config = dict(
    model='masked image model',
    dataset='regions of photos with short descriptions (Visual Genome)',
    train_examples=101725,
    image_size=48,
    crop_scale_min=0.7,
    horizontal_flip=True,
    translate=0.06,
    method='mae',
    mask_ratio=0.6,
    loss='mse',
    encoder_arch='vit',
    encoder_norm='layernorm',
    encoder_norm_position='pre',
    encoder_activation='gelu',
    encoder_mlp_ratio=6,
    encoder_head_dim=64,
    encoder_fused_qkv=True,
    encoder_bias='all',
    encoder_qk_norm=False,
    encoder_parallel_block=False,
    encoder_inner_norm=False,
    encoder_moe='soft',
    encoder_num_experts=16,
    encoder_moe_every=2,
    encoder_expert_mlp_ratio=0.25,
    encoder_slots_per_expert=1,
    encoder_shared_expert=True,
    encoder_patch_size=[6, 6],
    encoder_layers=14,
    encoder_width=128,
    encoder_positions='learned',
    decoder_width=256,
    norm_pix_loss=True,
    decoder_layers=3,
    residual_init='none',
    optimizer='soap',
    beta2=0.99,
    learning_rate=0.0045,
    beta1=0.95,
    shampoo_beta=0.95,
    eps=1e-08,
    precondition_frequency=25,
    max_precond_dim=1536,
    one_sided=False,
    adamw_lr_other_params=0.0021,
    max_grad_norm=5.0,
    max_steps=9100,
    batch_size=512,
    epochs=45.8,
    lr_schedule='cosine_restarts',
    final_lr_fraction=0.1,
    warmup_steps=1820,
    weight_decay=0.03,
    adamw_weight_decay_other_params=0.05,
)
Rows from block 11 of the encoder, named by matrix and row number. Rows with one number belong to one attention dimension. Each number is 128 + 32 x the weight over its row's rms, rounded and kept within 0 to 255. All counts start at 0. Numbers have three digits each. After the name is the row's rms in percent of the matrix's.
# v: attention query, key and value (stacked) (encoder.blocks.11.attn.qkv.weight, 384x128, the v third), inputs 0-127
# proj: attention output (encoder.blocks.11.attn.proj.weight, 128x128, transposed), outputs 0-127
v.27 086:139107130162106155118132141069144103114115112069120098112184114127121135167072064077123155182131139125113106074099120125068154115110102055097163100144137118137094117127160139124082134097099146110183137142130096110179163092152128141122157090111155093159204138149134123045185078102175148165104070124079186169119108123132120117122105175146149139179072097089110081135141109123115123093203
v.28 106:129080095114087151074114143185120158178193110164139132151083119115095158101119117127094168170055154144119157148127166130128134112068132104109133188132111128140127161128154145116128124200094079106177212140138113102140138109135161148095093149114185180134093150104084101129163081146116144106160094104042149130182113127159160081110130148161105132160110137198087094132146126084105054117146
v.29 113:092129133147127133156137112153150089131122134112133112141163145057095104153135043111116132072074125146119136136104172129163161091156150134090113134127143093055116161092114123153152132122106191107164094145115096096134092171134115107109118197134099147106151099088145169132128121084158134201211082104121147142105158170072144119167086130087087109135041146139116172136188182123066112122183
v.30 099:145094116118110134120185135101135124091106129116169118179130150082162080145129105159102134078069116167133147184167074115174134104175139176118094147139145112103176100093101085169194109158158104122098146129137151074073141193135179103114081144175140125108211151119146130127089173099114111107107150129131092116150151117044118165117149095075138111151102162040153115125161153134164151074127
v.31 108:105127120188189161125130120111132090134154129139096119038102118127112099085097140149122181106142150096099128118161116139136123078111113035113101100137182080139145187090102134176111174092149107130145069087151178116173089129168179070100143098145115120182201143090143159093126125119133154169091084200126116147106173110143141173163140098122155098164146126111097164136151160175120176138117
v.32 108:176103110122146182147084112134125039101094073123130142111115158140134101155109116053164148180139127120177153116119158084157120148075111183079157133122165121100098087163165090141105171136119144089189141138075140134142128133165174145146085125117111146160125091163144123171138112212079120186082157126122166173096142070089099141163150114158095176134095124113119144156151054081127162122154
v.33 117:092176113154145119169104127084084121172147116155124171110121170122091133102093142122127151167174145081142114131143108135126142153116132156142088154090088114131197078108190091099170125088072145135137148162170151091120164103161185153183116185171137137119120160100120110115110165223100044156122135137075105091106093103125110150097118070118144160139088092083164166200115131126083163136108
v.34 110:142190123204126181114155088076152097111092133122135140081177127151102140182171162158129140089140128110115119180119124204112188085128129082178089139154124137109131124134156055063132149155078138144123153118066080132137085071145087134120178148136170172102113131141158104088158172115153150116122133111153118120094137176163132184112175146156102142148102131125094172174112155122062081127170
v.35 101:156152135094116121093129166166139148106075154141166146122086129122200077173177128111094111134119120135115113161109182128091117099096063090170186136098114102099119128084157109109137131200091125071142141124168102120065129147141085097129122147099080168067125140191129120122127149071118112114111127187158097107090118094146175164093124110173166119032150112186137122154046136111134114124139
v.36 101:064140148151165089088131152096089155160165103105124129149121128140165115097156131137110123159066116094156130159115123169104142116092098180077081189101055066158150157100109114112174144153121149142131088149110161165168126137091105073204128186172144106118141133124070121158160178131134041128129153169094115110060129169135112172161166143143162124123164130173093140182114129165104092156105
v.37 094:127117143132092127108116154168104146126096080157107123050027173141147090144065171072102123135099143185132132131153172075111087109078068146080117131147084143110116075171146158091139139151139114113044142165112132123121127057098124131164097091142079219130128112134131129188159162150091097112087125149129131122139164110115145150136154114147123092063123140105126139198157144143115108137113
v.38 115:163131070114186152139113112169123197140128129161121159131162098146140163053097090095156122094073119120158118153142125106079121097125085149146125111127173148071117093149124145168135145127155098178096155143119166151100145124056154114128187094138163135175145096129144059149119111112074182065154116088134074171126139124157085087078086139156158139138164115129164066088129151135167167177066
v.39 111:187065168081131135144139133094123082123092130159144083142114140175206105076129135116140109139107127085126124107197142133144109120121120151143166079126146122152125181158127146182077137130148153097133108111136142073167064141118112111104186171143091110107075102174095068160071151136114177208106137161146176177157138120132153172122079130152130159109147109090074141062132120162169178150142
v.40 101:164150096134136148082139087148163161142145139225108112134135127087179127133090101146176128073067107102123110073111090153128147112168169141127110122118060158122163136096108177048163145132135091118130140098118166155095140143138155150182133115087121094184145123132155088137143190118095106127139121165116112132126095091173056106123069076101118060149153147142082166077103148160151094189109
v.41 111:116103114035162105126093164144130185134109147109126094147154080117139125099160109190142094097171117169133131204115104137112104157194175064147139136104129102128108160103068218089136097149129136173105181126156096140075091138129087130093091136074065127151140160093133151109156122095148167085179122097132091095161143134119168096058122126162129143116174141135115126115128105064142128167126
v.42 108:179152127089071174151125158164163129120068144129115143129151123105181092117099119145206105093127155138142101123154146110060098204136161183127141148087156089144156120105142176128126144127028180110126136150117128114088158115122119206095122129141117157123142121158165090077140074154129148106139157125076150077142068153165135119181155116141140162079093072120179167149112157101158083112152
v.43 084:202166132126123125093096096125152091141142155165058122118110151102195156155127122151188117099071075183142123082180185140142107099118129095124161109174141124059114110117146174096079169112145182089177127148169134102070136144117118155068133120141140116150146127141155112123185138104150155140117086150110116146136106149185095096107059150130107124130118101185134062074158188095157113154096
v.44 099:062156156161122160117121144158206106156132175139109132128116132115149149145152152161113051155103092083134127130119127146172064100058077139185149146115170119153086112141141146072104144101096233140134148149129112122079112100136130164146106170141083159084102107114097098152089107107158085112153086204190112115174111177122075136174132121120077104150095140149137133111169125094145123164149
v.45 106:170159060131111144121165175073159083137134109087108194137089169134148112121156176123142038159131115108116143147125152132176160161124157114168135130127131090151095081091189107077136163130141149155162079136143117168103152089099089112175070049097077127137119106109106131089152147121110119165094125201191088090105126122141078138138116109182161110139108156156177068131116151149106165138145
v.46 104:129133102106209113154105143059131127113175198089143142175065125109132141127128116173081094145102119109115163139092126036141100119126137081175124156087110083158162093144134108163133100107114108146098149104150087120098153139104163133141105131137131124145105214137078129108119106108143106092227127188143144176204118137128132047116104154141128118134093106137126150095177101111197117134121
v.47 106:096098195136108105131096140180093144098133139107184103116132109136161088152111157091234106081178107186141167115150166102161070125146133141083130159127138073086101189135116159101153122137140154143137063181129129073134124161118112179043118114168129140144120139161078106153138091146120182146137090116130113173134163172082184104121164153128102101089120125143156172130154131104079173103144
v.48 107:117112152208124174107133172157105070159108135171129081122188192110076154131089096127177192115116131078091112152105178126105156103123120169088138071107105180187109143140182104069088112079104145134112172138126117119110144112164123117159122138125077127136148089170146062138154182185114120081119205110137141142134121045118181147144138093109111129120158138114124158121138110103148171148144
v.49 123:064066142163137158097202144080135049100137139111175076137055207111047131125114105140117160179127120074147088147176094115143163091157159081098134134127139081157122138119080094135081127142138128134122086101129147080099109084160136084157141115130132144112167147082153184091120111139173108114127136133100084124144153151100179127163166142091134083146150161131168129168163133139117095107178
v.50 111:154176103165126148110130082111197088183134135180129148093187157122117109146148139165121141088141163132112103152139170142109141106149139069136157073135184164124157110098145142092135157148127147130094137135128116135053135093172103107120161124129091130164218109145154109120154180084197196125154142083165109173102113151183124159077057151138156130103099116115092130126092222100142149146112
v.51 107:113113159158216166100136155101062068156098113081105112101075133107093161128129081140064096087074079101138100128166117101135165090145145041066118138115081132140169142157110117086146109063145126098113107104126090132172089073182146129145074115121109192133117121092114146081167167135098106139120146131144089185149117085098118173166113123133108110144098097159101156147117141135165095103138
v.52 123:088160094154173143139176095127083119152097119135123176098154156087118125091096134134114183136174137121079153129098145198110200165149170141079161153097120128123129120123169153108167108099139166151139129142134209124157141087131095105153085085061157060117166111101134122085194213085124076143080166134137094100108128117115102094140161101091108147077168135147082135139079108138154131117084
v.53 090:154117180131130140110132116115176115114086073095150106101140141122101145143110076152125182196117145126146119112068137113093159174152117137111122108112134186195118102193081146108109116138099159161061170130117146125110082088143100156145119172143111128112180127152141092122091122160142088167150194085161142126189094156106118201158148099135152127111080046085099188172155080147157097095163
v.54 109:126176083169200069114166088067161114128177144065145122092153132152133151113152167171130150110147131128145094124175088138127100111147189074122121107111108121182139115139137143055151142107137107193076161101148100089111146100137076076161168152132114082112152193122125170116139182110157118111106107086142119120185169103111131144072146071077077131092138074129081117155079137128130143129099
v.55 116:095131135113112155158092078078074111025112102121142134064128083125184138131120146152154113081131119114134169148146136187108092128126114132070115131152081092140141160088138092072134104152069082102124064108078135157187156163146122145123133093151118126146114131126085168140117148133131191115120130184122171185148132117165138082132152186108095122110145220118074161108104091150112120189126
v.56 114:188177155175096155091131129111145149142162149131132154130145139105084156084204129146157121110077213142155126136138083170156097178127107117127086132147134097113083128084142129076153193158064133121105114119150177147161055124104121070101124115131113176133110146167113115109081095104124170168126094130114149114091128118138061141106125187139164113106093072126192135173110213135151105143166
v.57 119:097169073072084192115189146121137138074114147070127182134139158103177114140116082139079058121087141079138100122151144156152089151164096135092207151154119103182152149103155180140146121148159204111135138146099130130194141162133101112142097096165116121132155090133132140114122142102102175154188120194122160131131172150102174107148113167106137152064149175096108116122131086146118148136181
v.58 109:126149149084049120095117067166107174164091131118146154128159125091110092133102148086140120113177163113170140158100174141107078144123125196086100133088102165146161163148098147172152084107096144122095178147084179100130159107159103110113165138157157106092130080141138108158055083152087125121128168099124119091043057137093143143116153159145112117077105127080157188161110112167141177107117
v.59 109:168145073146141124134194133145148118111094091081120171080126161113167155158117112114078107132047144143176120097198120185151104126102157139133127131136161148173079088127182085092109172175106118056119081109149104118121169090136144166146127135108131157138172094156130137107171135088110143140141092145122095179133159155160088092133148156135069207060142100207144111156130136151143136136182
v.60 111:066167122173085110192178085116143084169095100125113142114181169113063113088121157135127095098186165087124160110117132207062174099103128146168126127126111120116104137137112122118131118194157113096103176125077154127133153112120161118150176103145168156130194071107133096093088141105128166110177167116149062164143113170156129121156152170114096141110161212103128125143081116110127107108159
v.61 115:109166098101158102121102115171151110132190120127092125173152129139092149149115106132095144111089096130177033178153121146109155132165117082113173165149141079101141147160122175115207119099178125179067185078149124104110097112114154067133128151136120190176169117115115132085128126148168154141182088132154079147168156167106149158075162074144094084158086079135114099147153131104128147159162
v.62 104:170075165140106111152103148154142140113126105167173120161147150167095101155129114115205171101216111093141118150076133109145142152140147122169107110117140158089160124098125130173157103168112058089129102169100126131095138181114135181170161137098069136120081134168127126126108093117158111096119127078104108117161089077146122075145121069121177199124189161162175191090112143085121191137131
v.63 109:112187146146126177124164140159200130052152148135090124143127192109106071133121109110164106125030092133150079102151125073141086147131102115058116139126159154149142100125112149140125114084109137154111119087186133134142127199147114095084124150128130180127113112203122099168087111149090137138166120123168168141147090172121100084134134088096166079105139100169171170091152117158175102099178
v.64 071:163143130153129130111150097136122131083141157122111089137139166104179172125123197077093087144145110139077144106189120143028185181153143125106180144130143106156169061154111130089124150165154152210106169072140117096176131116136163141125139124089175123144080135158088108131097120155160149105182089101158121105123137117156134104091061139107221163085164158158141140144133155163128127133111
v.65 097:156145135152121069135126105086103188105121147146139108071166106122125103177106166043169169126157139149166155094091110122132119167161175155069184165103088119121088128095056145104137165112100101186089126179140152112155184135097186155090134146154108126164143164170099101136135134154135057120115175113061104130150061104134148086121119142113096154106096115110146134187123146119159162085173
v.66 091:130138175118131139151131172140100133124159127061191152143094075162112172077096131119106158098130093148104165077140106081195115117086116101068182081160129164144070151051174112115109116099163105127188048101136169161165127147142101153141109121130138101148167182089098118137139142162156173158089104099140068127105130131105130099142071130130164105115198140141124132106160102128082161116081
v.67 082:099099124122116141150140093155156101168130190103220141130140121098071165099147094118150109153124126064069196083075101174123152148138111133170179171159119156141141150088146146116179080150139170098128115148130163158074177142127103129138151125130135078149167102114180117129122155084177139071150132110146086103175142144110087189138084113111085154091150164106153079096100152115133109050091
v.68 105:142151148180110133040154139128155163128109171166105038089191147098158106148055207091177130129132085096130103110152131108097126190122196136101137101095161144119152136109125135095125141120093144159120128110146116155145181122111196142094111105116118109194181106162114105127121112157144073109120195115133153091112088079139143145112098122094151123072132111130111111194102148141117147080186
v.69 085:088095148124132107165103153069150132166122046152106194205143090161155166108105120081101102102111093166115120166116109147066130125100117172150118187125153121150109164128093105139146108143147093136124122162099125113122149159139127119151156132127175129088111125127174168149166084073050165129073124116143135124066095094104107051099130062177173126110153129098187154097130056101113112122101
v.70 090:103183122116125081170172101079087144202101098175149137118096135091108122144176094144151105094186139161160111109088164107165147102156132099180112108100097102122105106120121163067094152095098100073104114192128079112119091175121083134149152116142161146089146112152182159163166163102118108167117164110080097110087130128079111091119168092110056147119115183115156164085142066107179108111118
v.71 092:147132076200118092106098065134090064117141149154111083117181157095109045197163112109127154131080179107139100140062185112119137140115088130108139154072130128135148102139143058105079167149111131131114146097122152092094137093155143131072083176123127142152151099231122116114127112148168094180156134110167135130072107144103144117130184163120121120124108110150098154112120158128101163146183
v.72 080:118150134136126132135160083161098079068144078153142097123161155116173070127141090176070114141113142122156095179118115118185109149093146067128114151129167151133162087093182101107134105092133151146115166099168076152148111161161116103096115130091090154078119190137096181173116150136065164163093129165123137164130164048088057101113139156139106119166136153112128157127084176140165148164061
v.73 091:130116107117153130116131106144140119082091146069158066067141184096142188115125155141101166195132161125090164161120078153072122158091140124176149071132150102087151110143151089131121099147161164179147160079134153142166122128151184139120088161087144088114100128146072102121094094158163095118163121139190156122171160093128126204104131127061162115107186093157114150181129133148085161082156
v.74 084:146107186147118103127128127058160172109095149146157139195084114162107136140141116077161105080151145096146129108125159138147132112195104150077125072103131168116170092100131132128118106125074151178089128146119042128102099116108090062164162116124167141165144106083144155136161145080133138100146126095148190132136149092160182127085086138155115135016110155133090147094154157137120178070132
v.75 082:174100146038107113135066147101116115111135136132148056161135141196111178097133164118166158156078119210089104121123110171128113103147114150119131118138197118157150174103186159135141094159126152163159128135112133125183080163140121083137132089071180096158104131171066081115134097117143193135081140083133133094175125102109131140113113104123199108106164081125128154149094175095101149120141
v.76 074:117124136133126166108109154131118204165111163102137088117111086128164188152070179158114119109104139090109131115163120149101158113102186173163184122109085150164094170184121121174161088146134120084170188067089102148109164085121118113113154114170133075130169099102171139138126134094173107099157094110125091158176152087129177148104137116126121161092109183118068096141131168168107053112187
proj.27 092:109121132093121127162159108138137112091180080191160172142105119110130161098170167155160151130102080111110095134133138118219121156143124167192087123088093096159166105142142124127195143151170082135057098124141210118103091128103101118181068146120132163145087117121140157123093140145114126098109127159165147105106103147168156214130073105097086103109159152181142108102120124153140081125056
proj.28 112:118152162154168143175159116061180151116144139117141128086132161155122109123136149094148138046172127150148079120167103136128109167159153135147161098119080102115139124130112107127146140079184135087141056120158109159109116128107069099193106090160045117172208060196139104124150166112127134135093138183146110107089152163123124155176102098083119102084108153071125118112111151124173181107130
proj.29 100:157131146072088137093076157098092150087133113119118131068081072168169156083111177163143145146123116144156132105110135161127137120142112101139127116144118156179143091140141150095112152172154049080070159116160153109104150103136061165156136110124120137139137124163123128087143124125115117118096183123097126136136126063202092175177155157159145137115226167095204094154109072117147139151061
proj.30 092:118197115076164104102089066119095176147127106135121129066154108158156194146118163120181106087165144085129151103090134176053128147094108101073091159109102154162096098141127139068109132160156151170141127164065085147179158132160138137137162127107153116153033116166136140111104076108115120156147156128120154109165145116123149146153129121180106186097110132145149171155088081091099088178119
proj.31 104:122123114063102131148101143166105100107122096097182173220086145159119137185155117099124113124124133173118115179126152085115136187138160189190121128114113174130092109131129099123130119121111144149121187153151095142101176074132042182132091148157098123074079140172139108148097114076075127073155170118096054135157104169143086135138128123113124145120114104150140109054127152088155108085142
proj.32 101:138154106126157126120143117153154170123192121141137105084112130125099113062133134189074102088072152133121027152154135088097177104133147150103113134065076090131120153121109117137172137132119114153090073122163131101135156117096085089111123157144141161106088186161153163072146164117155154095185109144124125051165088166147142139070124099112170134142136145179164122101103197200102116104138
proj.33 105:183147123126132096092149079148108110103085115142122091137129090100130176147191147138109108041076137148160089174097176096111106102144136168072171100133149104102123153174080147173108091176154109143124109144101099120125074158113079123127116088090094098147119121132151101126139080091109192121105117120185151157173117130129182094172116164143154108074149150149081191086109154125192078091174
proj.34 097:163087179079092101097157134093128201140152158129104093199116111097141155080077110086126116172111137116168126127116122056120080166141116145050086137147128138132144121156140164219151106139126147143115129142160161107098129222143182122117098123117113085144127136170119137138099073088106110120151143136117135119170151125131121098172075111140130148095159126171156113083207095165149186184116
proj.35 101:114123105117122155149148117057140076128195100176121062085139119132141132121091042143136160121157149141156139077155090141141146149107173132114074156207127172124157093156095158104133057081121125189133079176120152071141078113117104127123135111131131107148098090116128096099179125137112089074163130132146138152147133125130139081167123137097096078195064121092166167086152097146140170175117
proj.36 100:174168127162103105154097153128147150097063147123126133194122117146098144179088134115159126103105163168157205140138073102135068143172149114181200098161212169106092115143145178091089104105093085094108104110076111113087153154132132125050145113112096111114154175105166112117124134154198107090161099096132138164193129141147147125096128102097162142110141182102135152137153185122155125106121
proj.37 086:130150137113144132121106086134143091110129137093098153173198114136146116175185088165138162135122084089085122113080095127169172092136153111148114118116156128105100122063100100115138111128090096112168082136115181127151150205185071137059163139131182071085108152156122055099108122167122163184162119100142146084125100151116094088109126119092134132186131109162163162053110184133141127151079
proj.38 104:091168149151155077138152149106134072131124141122168091137136201153127081162158143134077133166153138142108159102097119113131124182129161101139152160178064112197152178090134093101147074138081149068120103115097061100132071140126084105156077129108149141099162171095092132104144114149129115173087132107098140074101127109105175157118165149115136175149097127118074160184048108140098087099161
proj.39 108:102131101125109124120092138145139133108171101127173102074147170134111120185106100136101107141130162182137106155088126109115193136112141065154051168153124128143062142102164117120206100127128109151102131142111144158123134148106166108085083117141144129130145139119139194098211114097087097074183135105078040064098103157122054116119147153075163124131091118156179134144102191137128151130136
proj.40 102:084156148117120079119118140132110095147053150065099149143131093139121177129131129145099162134190105102099183180142094104125096157085080118113178139127148149112112062115115139145136120141086146119171109113125105137123144097077146118135120130122110157109144115099113132191127063139137134109111122176167173178123151180103212156149143150103117168125139074090165113204170133052129172033159
proj.41 102:106120081244084110124121112094151105142110143117117173109146178141150158134116129024171101155102139100092132113146095200089156128098098147087158165175127183141187127113164067171115200111134188121134101162135136126177166107150181122165136111146164119111148124144140116090107129139176062115107125133138155153117108112103149153137143089125115090114099114124061142177139090163144130113172
proj.42 104:115160123168181088150111038097054093152124116172152143128153093142125206103093090117103147151151137078140150205119093141162172080089113174116156092143087158133114154126094109115138095193178076149146127111137174087151148109103156105144153096143140140099150139115139132152091125121115070133127118107200169162147191118073139170134107130114142091163160207102126165138132109147147161107149
proj.43 083:123045135122112127164119123150087106097155079047183122065166104124064116122094083153106162163172104110127172206126085104153127147103113129166112099110104120135096118153105104157209134127111113145146103130095152186190116126102100115202140194134152179145121154112115148149085102131101159090136166145184161109143119155115129104094176147112119131187132156068167133128108070130111153143128
proj.44 101:160153137117161147160139144168086188148128109138126086137171105134083100125105126117203218142180124154163166081127144134135186134178104165079114082138143099113136132125160083137097147138176114083109096066120182118190180160151169130114177125150115111177151163144187146112177141201164158148133158116114207129112117084104184134132159104127159168146127121110158155120168156158107148120131
proj.45 101:087108162114160132116100152195122111096132165154108067097100109125126121166078111138086212069147120101107072136112113099097139095123112171135111098144122128160156106152061149152170100141138125123096160094095184063151131137182119134084153171136192138105101152153183162142116133140135104087145141080115147119181127191088161127111160161055113089151126053136063156083163129098138120130120
proj.46 099:146138112134098151128150130203119120196117091165111151158157158135078114128201149053170149120150126124144101085142132219145142151110173180112171049132130118143154195125106143062147105110091128123118108135156161096136131057163112116106147083147095149101168059160151113171096141175129143149067130117117109122074091066153141149124131118118133087114116106106096126160135124152061153100158
proj.47 100:200133123125169168164141089123124129094085086103094127074099114119117089138092163187067113167051171100155123141103158131086227112113137091173144107133164163180103130080155115130131166107139113104096129082118125180164122137161130043169145151172133123093121150139158156098126156099142111112176195164155191066141114114104073126124124125131113144150116169117180103131112148160141118145110
proj.48 107:142163128067150047104184038086132152111126131155122136150066063147157147141135146158079099117148135157129137109175108113118152098163094080149115107126126111081116104142127130166204141156135136171123095154132125107160082128083133138102124129085108142107108160120137113114159107124114186153147082170084122140111094158058083155112138116184219073093095096133174156142184141102147094132165
proj.49 115:177156126110141103160050127160102187166132142114080135157125069187162147139170114075143096077151127200063096123128150129106099144108104152151104077119093157100150139135183133118185123101157162137100181127127138157177150130156090155088104111069073128094131124158172094131105169125078135136100152157128105172141110135221058141129143077145139143085096096142090144104146147098133137141099
proj.50 096:116106155099096099130150157112044128092101150051162150154099094166129192132160142119129101166146087103125144115130089140150098141140149170155116168179050121143157138152102115156154060104089100172155157161158142090193097144064133138181096117115134155117050099119094113159102062113100109108119132169079123158132107099128177135172189095108095089097158106126114157135142069145101130124147
proj.51 100:152109120068130079139112110179169132117134114119039163217081089164134095065166165067126139118160096159115122117136114147141154126146123121200144107133157117088080145103139134118155180165102140135104132121164132111150162090067128120097158097120121116127137171149174113164103139091129185118125082150041102150132101153155119082098157115105130106106074145141146120048193138125086174134150
proj.52 114:130121164127064105156116161107136155163175145136110118141110122128139115141156159144133117125117140152160113171181113106076063084092093123175134132206130164096177094122106145115110102180133108127138185139117069122092109187138128187136181170126111161124098148118092159151120053128078126107171085116160140153170123163121174142160084194200104068153134152134163153104184153105158086178153
proj.53 090:127165124106138091116110084097073156153073177182112171164098102096152150168146172094139082130101086102084125131136109159137095090106063113121155114105112076128133117118188099121127113146121079094202081158110129121169128131076173087113120094096077163137092108138147104129127180155125135106162086154083156139103173087188162085168120121110214104098147192169133157116140185135139115131109
proj.54 104:166030167128080154155140088182142194127086122084115149181119098104105116144138123081123098142093125099165146104122132158133129112131042154111136151108124146079127153144149115203120120106085118066187106145103126155157125140146164158146083113117177147138101111125091136205147079104140134146139121127121144156068129126120135059181110164143115074081109191154133131114220139121118116121155
proj.55 114:126094135133124089059119150146145135146104115143085105149088119143083134117103107093088080198077145112167079096141130135167177126098113110176144142108172151090102101142084176146116143103125125124126165110140142099080119115071135094081108168094126119071118130134161174148120089080187091123155135079144089034132102153094113165138132040124085169142115066098172078114146122131071129089111
proj.56 111:113093156108153135141123082183143120087131110135165091148077126115164085186029163152062151201166068167166162136111127159147146131122116164132189158125185162158136151201139147138140096116161094097135110162108127121161158160161141158111123122172093096172153131106129101175163137165130103124150179109137148157128136136127154091129107103117155125154169197056110161149134099134099191097092
proj.57 107:120066164129136125140106141096126165113151129207129077091105134197117206125150127121219160157152093127102149090208153182059138122089142132164082130179115152085101122139120101180120095154144117093143168109154130154084081098146168151136136156138129112131113108122130164115152096123189086186102142079115117124125147168168092198105104095150092117150160118127182149118111124098108079128099
proj.58 096:118134147173162093160129149074094158058094126175099145074122115148167095106169091176139102110086108127114091105180126123056114091135137150104143154176113118122093093110188117111081113152138092164133152119125050170130077131095192045150156126153102104158129132082133123141165162090128095146089131096161139116186146153147102085125078107137107134120143101170092110154078153125109043150105
proj.59 111:136096210108145162154113154152119142113145173187158107157116112201104111110082132131165144128195123151099132145139157104166177104103126078179112140139052131088139141162116205139149108094112161146156129113114174111154100185075107118133103143116161156145103124137109166118142172145181137152105177130116148087110132119087134130115138126070135057158181163034137157062110109076112127128104
proj.60 109:148132124145155113075108191115108171122125169091127128186114086119174138101166120141175112181119117092092098110155167106130075146148182154072160166174127136100191111131162153136122115115089147158133168120135113102056146124129144153149138154091134069149070175078100169146145115112112093118049121112119136077111181129103122157113106108110090085099154024159123114129185113138073099112098
proj.61 108:153060134151180129155183110096132137154074136105132166131103108143145117076144155088175128053107106092094188081095058092149097165106139157140117117119112162151112125147166049111091150123098140090144066237160132185125183116124127163160077094140108113133110168134178157119111093129127167125107140119051194120123118089144162110143139108112170168110124152145119146104111119114118120110137
proj.62 106:133238095113155165089158090120128126155082151094082078113151147080150124128134156158129063168144121154127127118145149141102191096134156135080117134144132150200162131191119138098080128094122178204108145107162147110141111084132120132087109090129128144128146107138108124171106184120085157101126142161172130169112103098117137187105166138153116027106106115090114156206149131137127117125184
proj.63 101:104067147076141117114144051095099106177106099139131075156097081110097147148133116159086149146184140141099189111101112210151151138117117111162108082099116105140114126122151156053145085155087104066131131181123151132138147094121098138134147132193101155123164153094140139122198138128109161167107131132099121128110124092150079176165126147160149160177118159104118159170122165059102222150129
proj.64 090:125118132068214130107145136125095099198126087098116150139129086170099108100119054134125130131147143113169117114075209104132123055145081097092095140090087107108077159069128182159155134110082117105110080174138173186092146112091097113133106123141090147124132143158124118097151156103123165089131094129115139130134124163172098112063210114149090170129112131205128110102123099127122154111104
proj.65 101:096085138112155160177090163174126018127150080115151129164122115164162126137121136170129131140089143090131090153101104101118121093081066119178135096135113120115123081139114175119072157124170087085163088115117150115130160112154093092104108149138190112098074124049127110062121066168159188133180123167156141118112172128119116151133156146170166140172109118089110134076175123137084105156144
proj.66 087:139137090139082091095162079105097117189085178173065087154175097078152121139163122103166148164150138141125105096093134165134144162083144124137146160039118131107191075211088154157184111092068142154106101156150134155099132131126175149090132132154119137122113138146163111152142134124080174084094124142138167144166123166173117128132142113148205109157112091068118147090079116103115119146166
proj.67 098:102151085155132121048167130141151095126071109152059106115149146094177045163099093148099135119136147160173040144169170089112146122106119152076094114095190145108147080145156118138122108107079131183130132131155077148143117141143166150100095152148142115155153145114130143135093088127122144177146184067114120177086132145091187114096107164204161105128144088081148138144131137161099101125172
proj.68 106:094060085104161177153130111139099098167162091102161148152146150148133143115168094142058130109143144113106128126103107130118121104127031107155084084164108128104106109085155146079138141142160144073137104137112168092140152121159071076147120109140148133131117134166124081060149124125092197106137075185110137157106163135112127134162165151113228180159133123130138179041123150094118138131179
proj.69 090:172124158060125144175111182098175172076127146147116113079074176142088120148115173138144122149132166181169125126065134106136109178107091092112094141122139112137136155144147123153120149113152122123163092140129118131158088130122158154129071090143024102199171137102124106129060140150176101119185096175145111080160118139178174112109111131095107109090097183152119090170070166160125129143097
proj.70 088:105164146145144095122094171189118177097184138056166075100098175125131112143133119164153145116145106170123120144163100106153106122078186104097171196156182124139157148120188117133146130151156163162123168075121137172163156142150180147086124134128132073209163117091143124108121101140140078117102140130165141133155060160146070128163103137093087095152151073140131085170101134199100130121109
proj.71 085:090124132121158177133131157139154041098150096022082178164125134069134154111082106122145080099126083074102162088163043155135107083149154105119103084127162132107106158099089118156120181105101122147140127180136145140194108130094136117165136088094173153145118176073161094153126149127175121091152100149110110128110107167126123135131179099113109134119084158098169148192147148157145113086114
proj.72 094:122140095109113159095097132109159163182111182077153137129107086061081162154078162094112138084172138104139140072138200143116110161175160168070163129177083151159144106121119131154099181182107137135112187190110160111093124114133132186190138132158132098164138091087136111138129104091165127063140101097149139101111091150111137191120110106122134049079096129136119100106141101125140182116162
proj.73 094:123145123148104086109165129123147118191164117195114189172129034149161070111120123105102155092154110103138109120133150119147134083176125178111137132152071098144135151123055123110143136138075107094131061169069106123113144107129055125140128191174154181090150144139150149137154130089075139120099127113069133134072121170155118070100136163169170147103104190111146148071150119120165139153123
proj.74 086:088192122073148138106155091143165098159132073107070124089179122139168086100168103169128187158127157172077091113140149152102161138124166100172110133115163140125074134147079099117132112144184112099129173138136161144107130100174151170102142118170081108137106167109168109141083058093103065091117146097108111136155128177211078123138114142123126176226111122134159120124107140130151120122085
proj.75 097:153129089175109132137168076132134179108130154184082161096123087061178097124142134128103110120152155121144119136108156086090169132114133139136056089131084110142136115151049119153148054109138067159138090140183156103105120092079076116100097103144102132074134137143162132109134151100086113102199107169161115094152137157181195121138107128128161165140117172142129110071089075136197160154115
proj.76 084:127132109108115124168142136106139114161146055185153144109158207164148142109196112117090146174130149219165106138099112133152093124147077086153055066164163090102147155109165146111120098171151159130115094155146111053143114170142148124168169153061152158102090155168090116120173149123084177154105150156100091117120147153118150123123096147140150101174157073139131162142146089109115172139084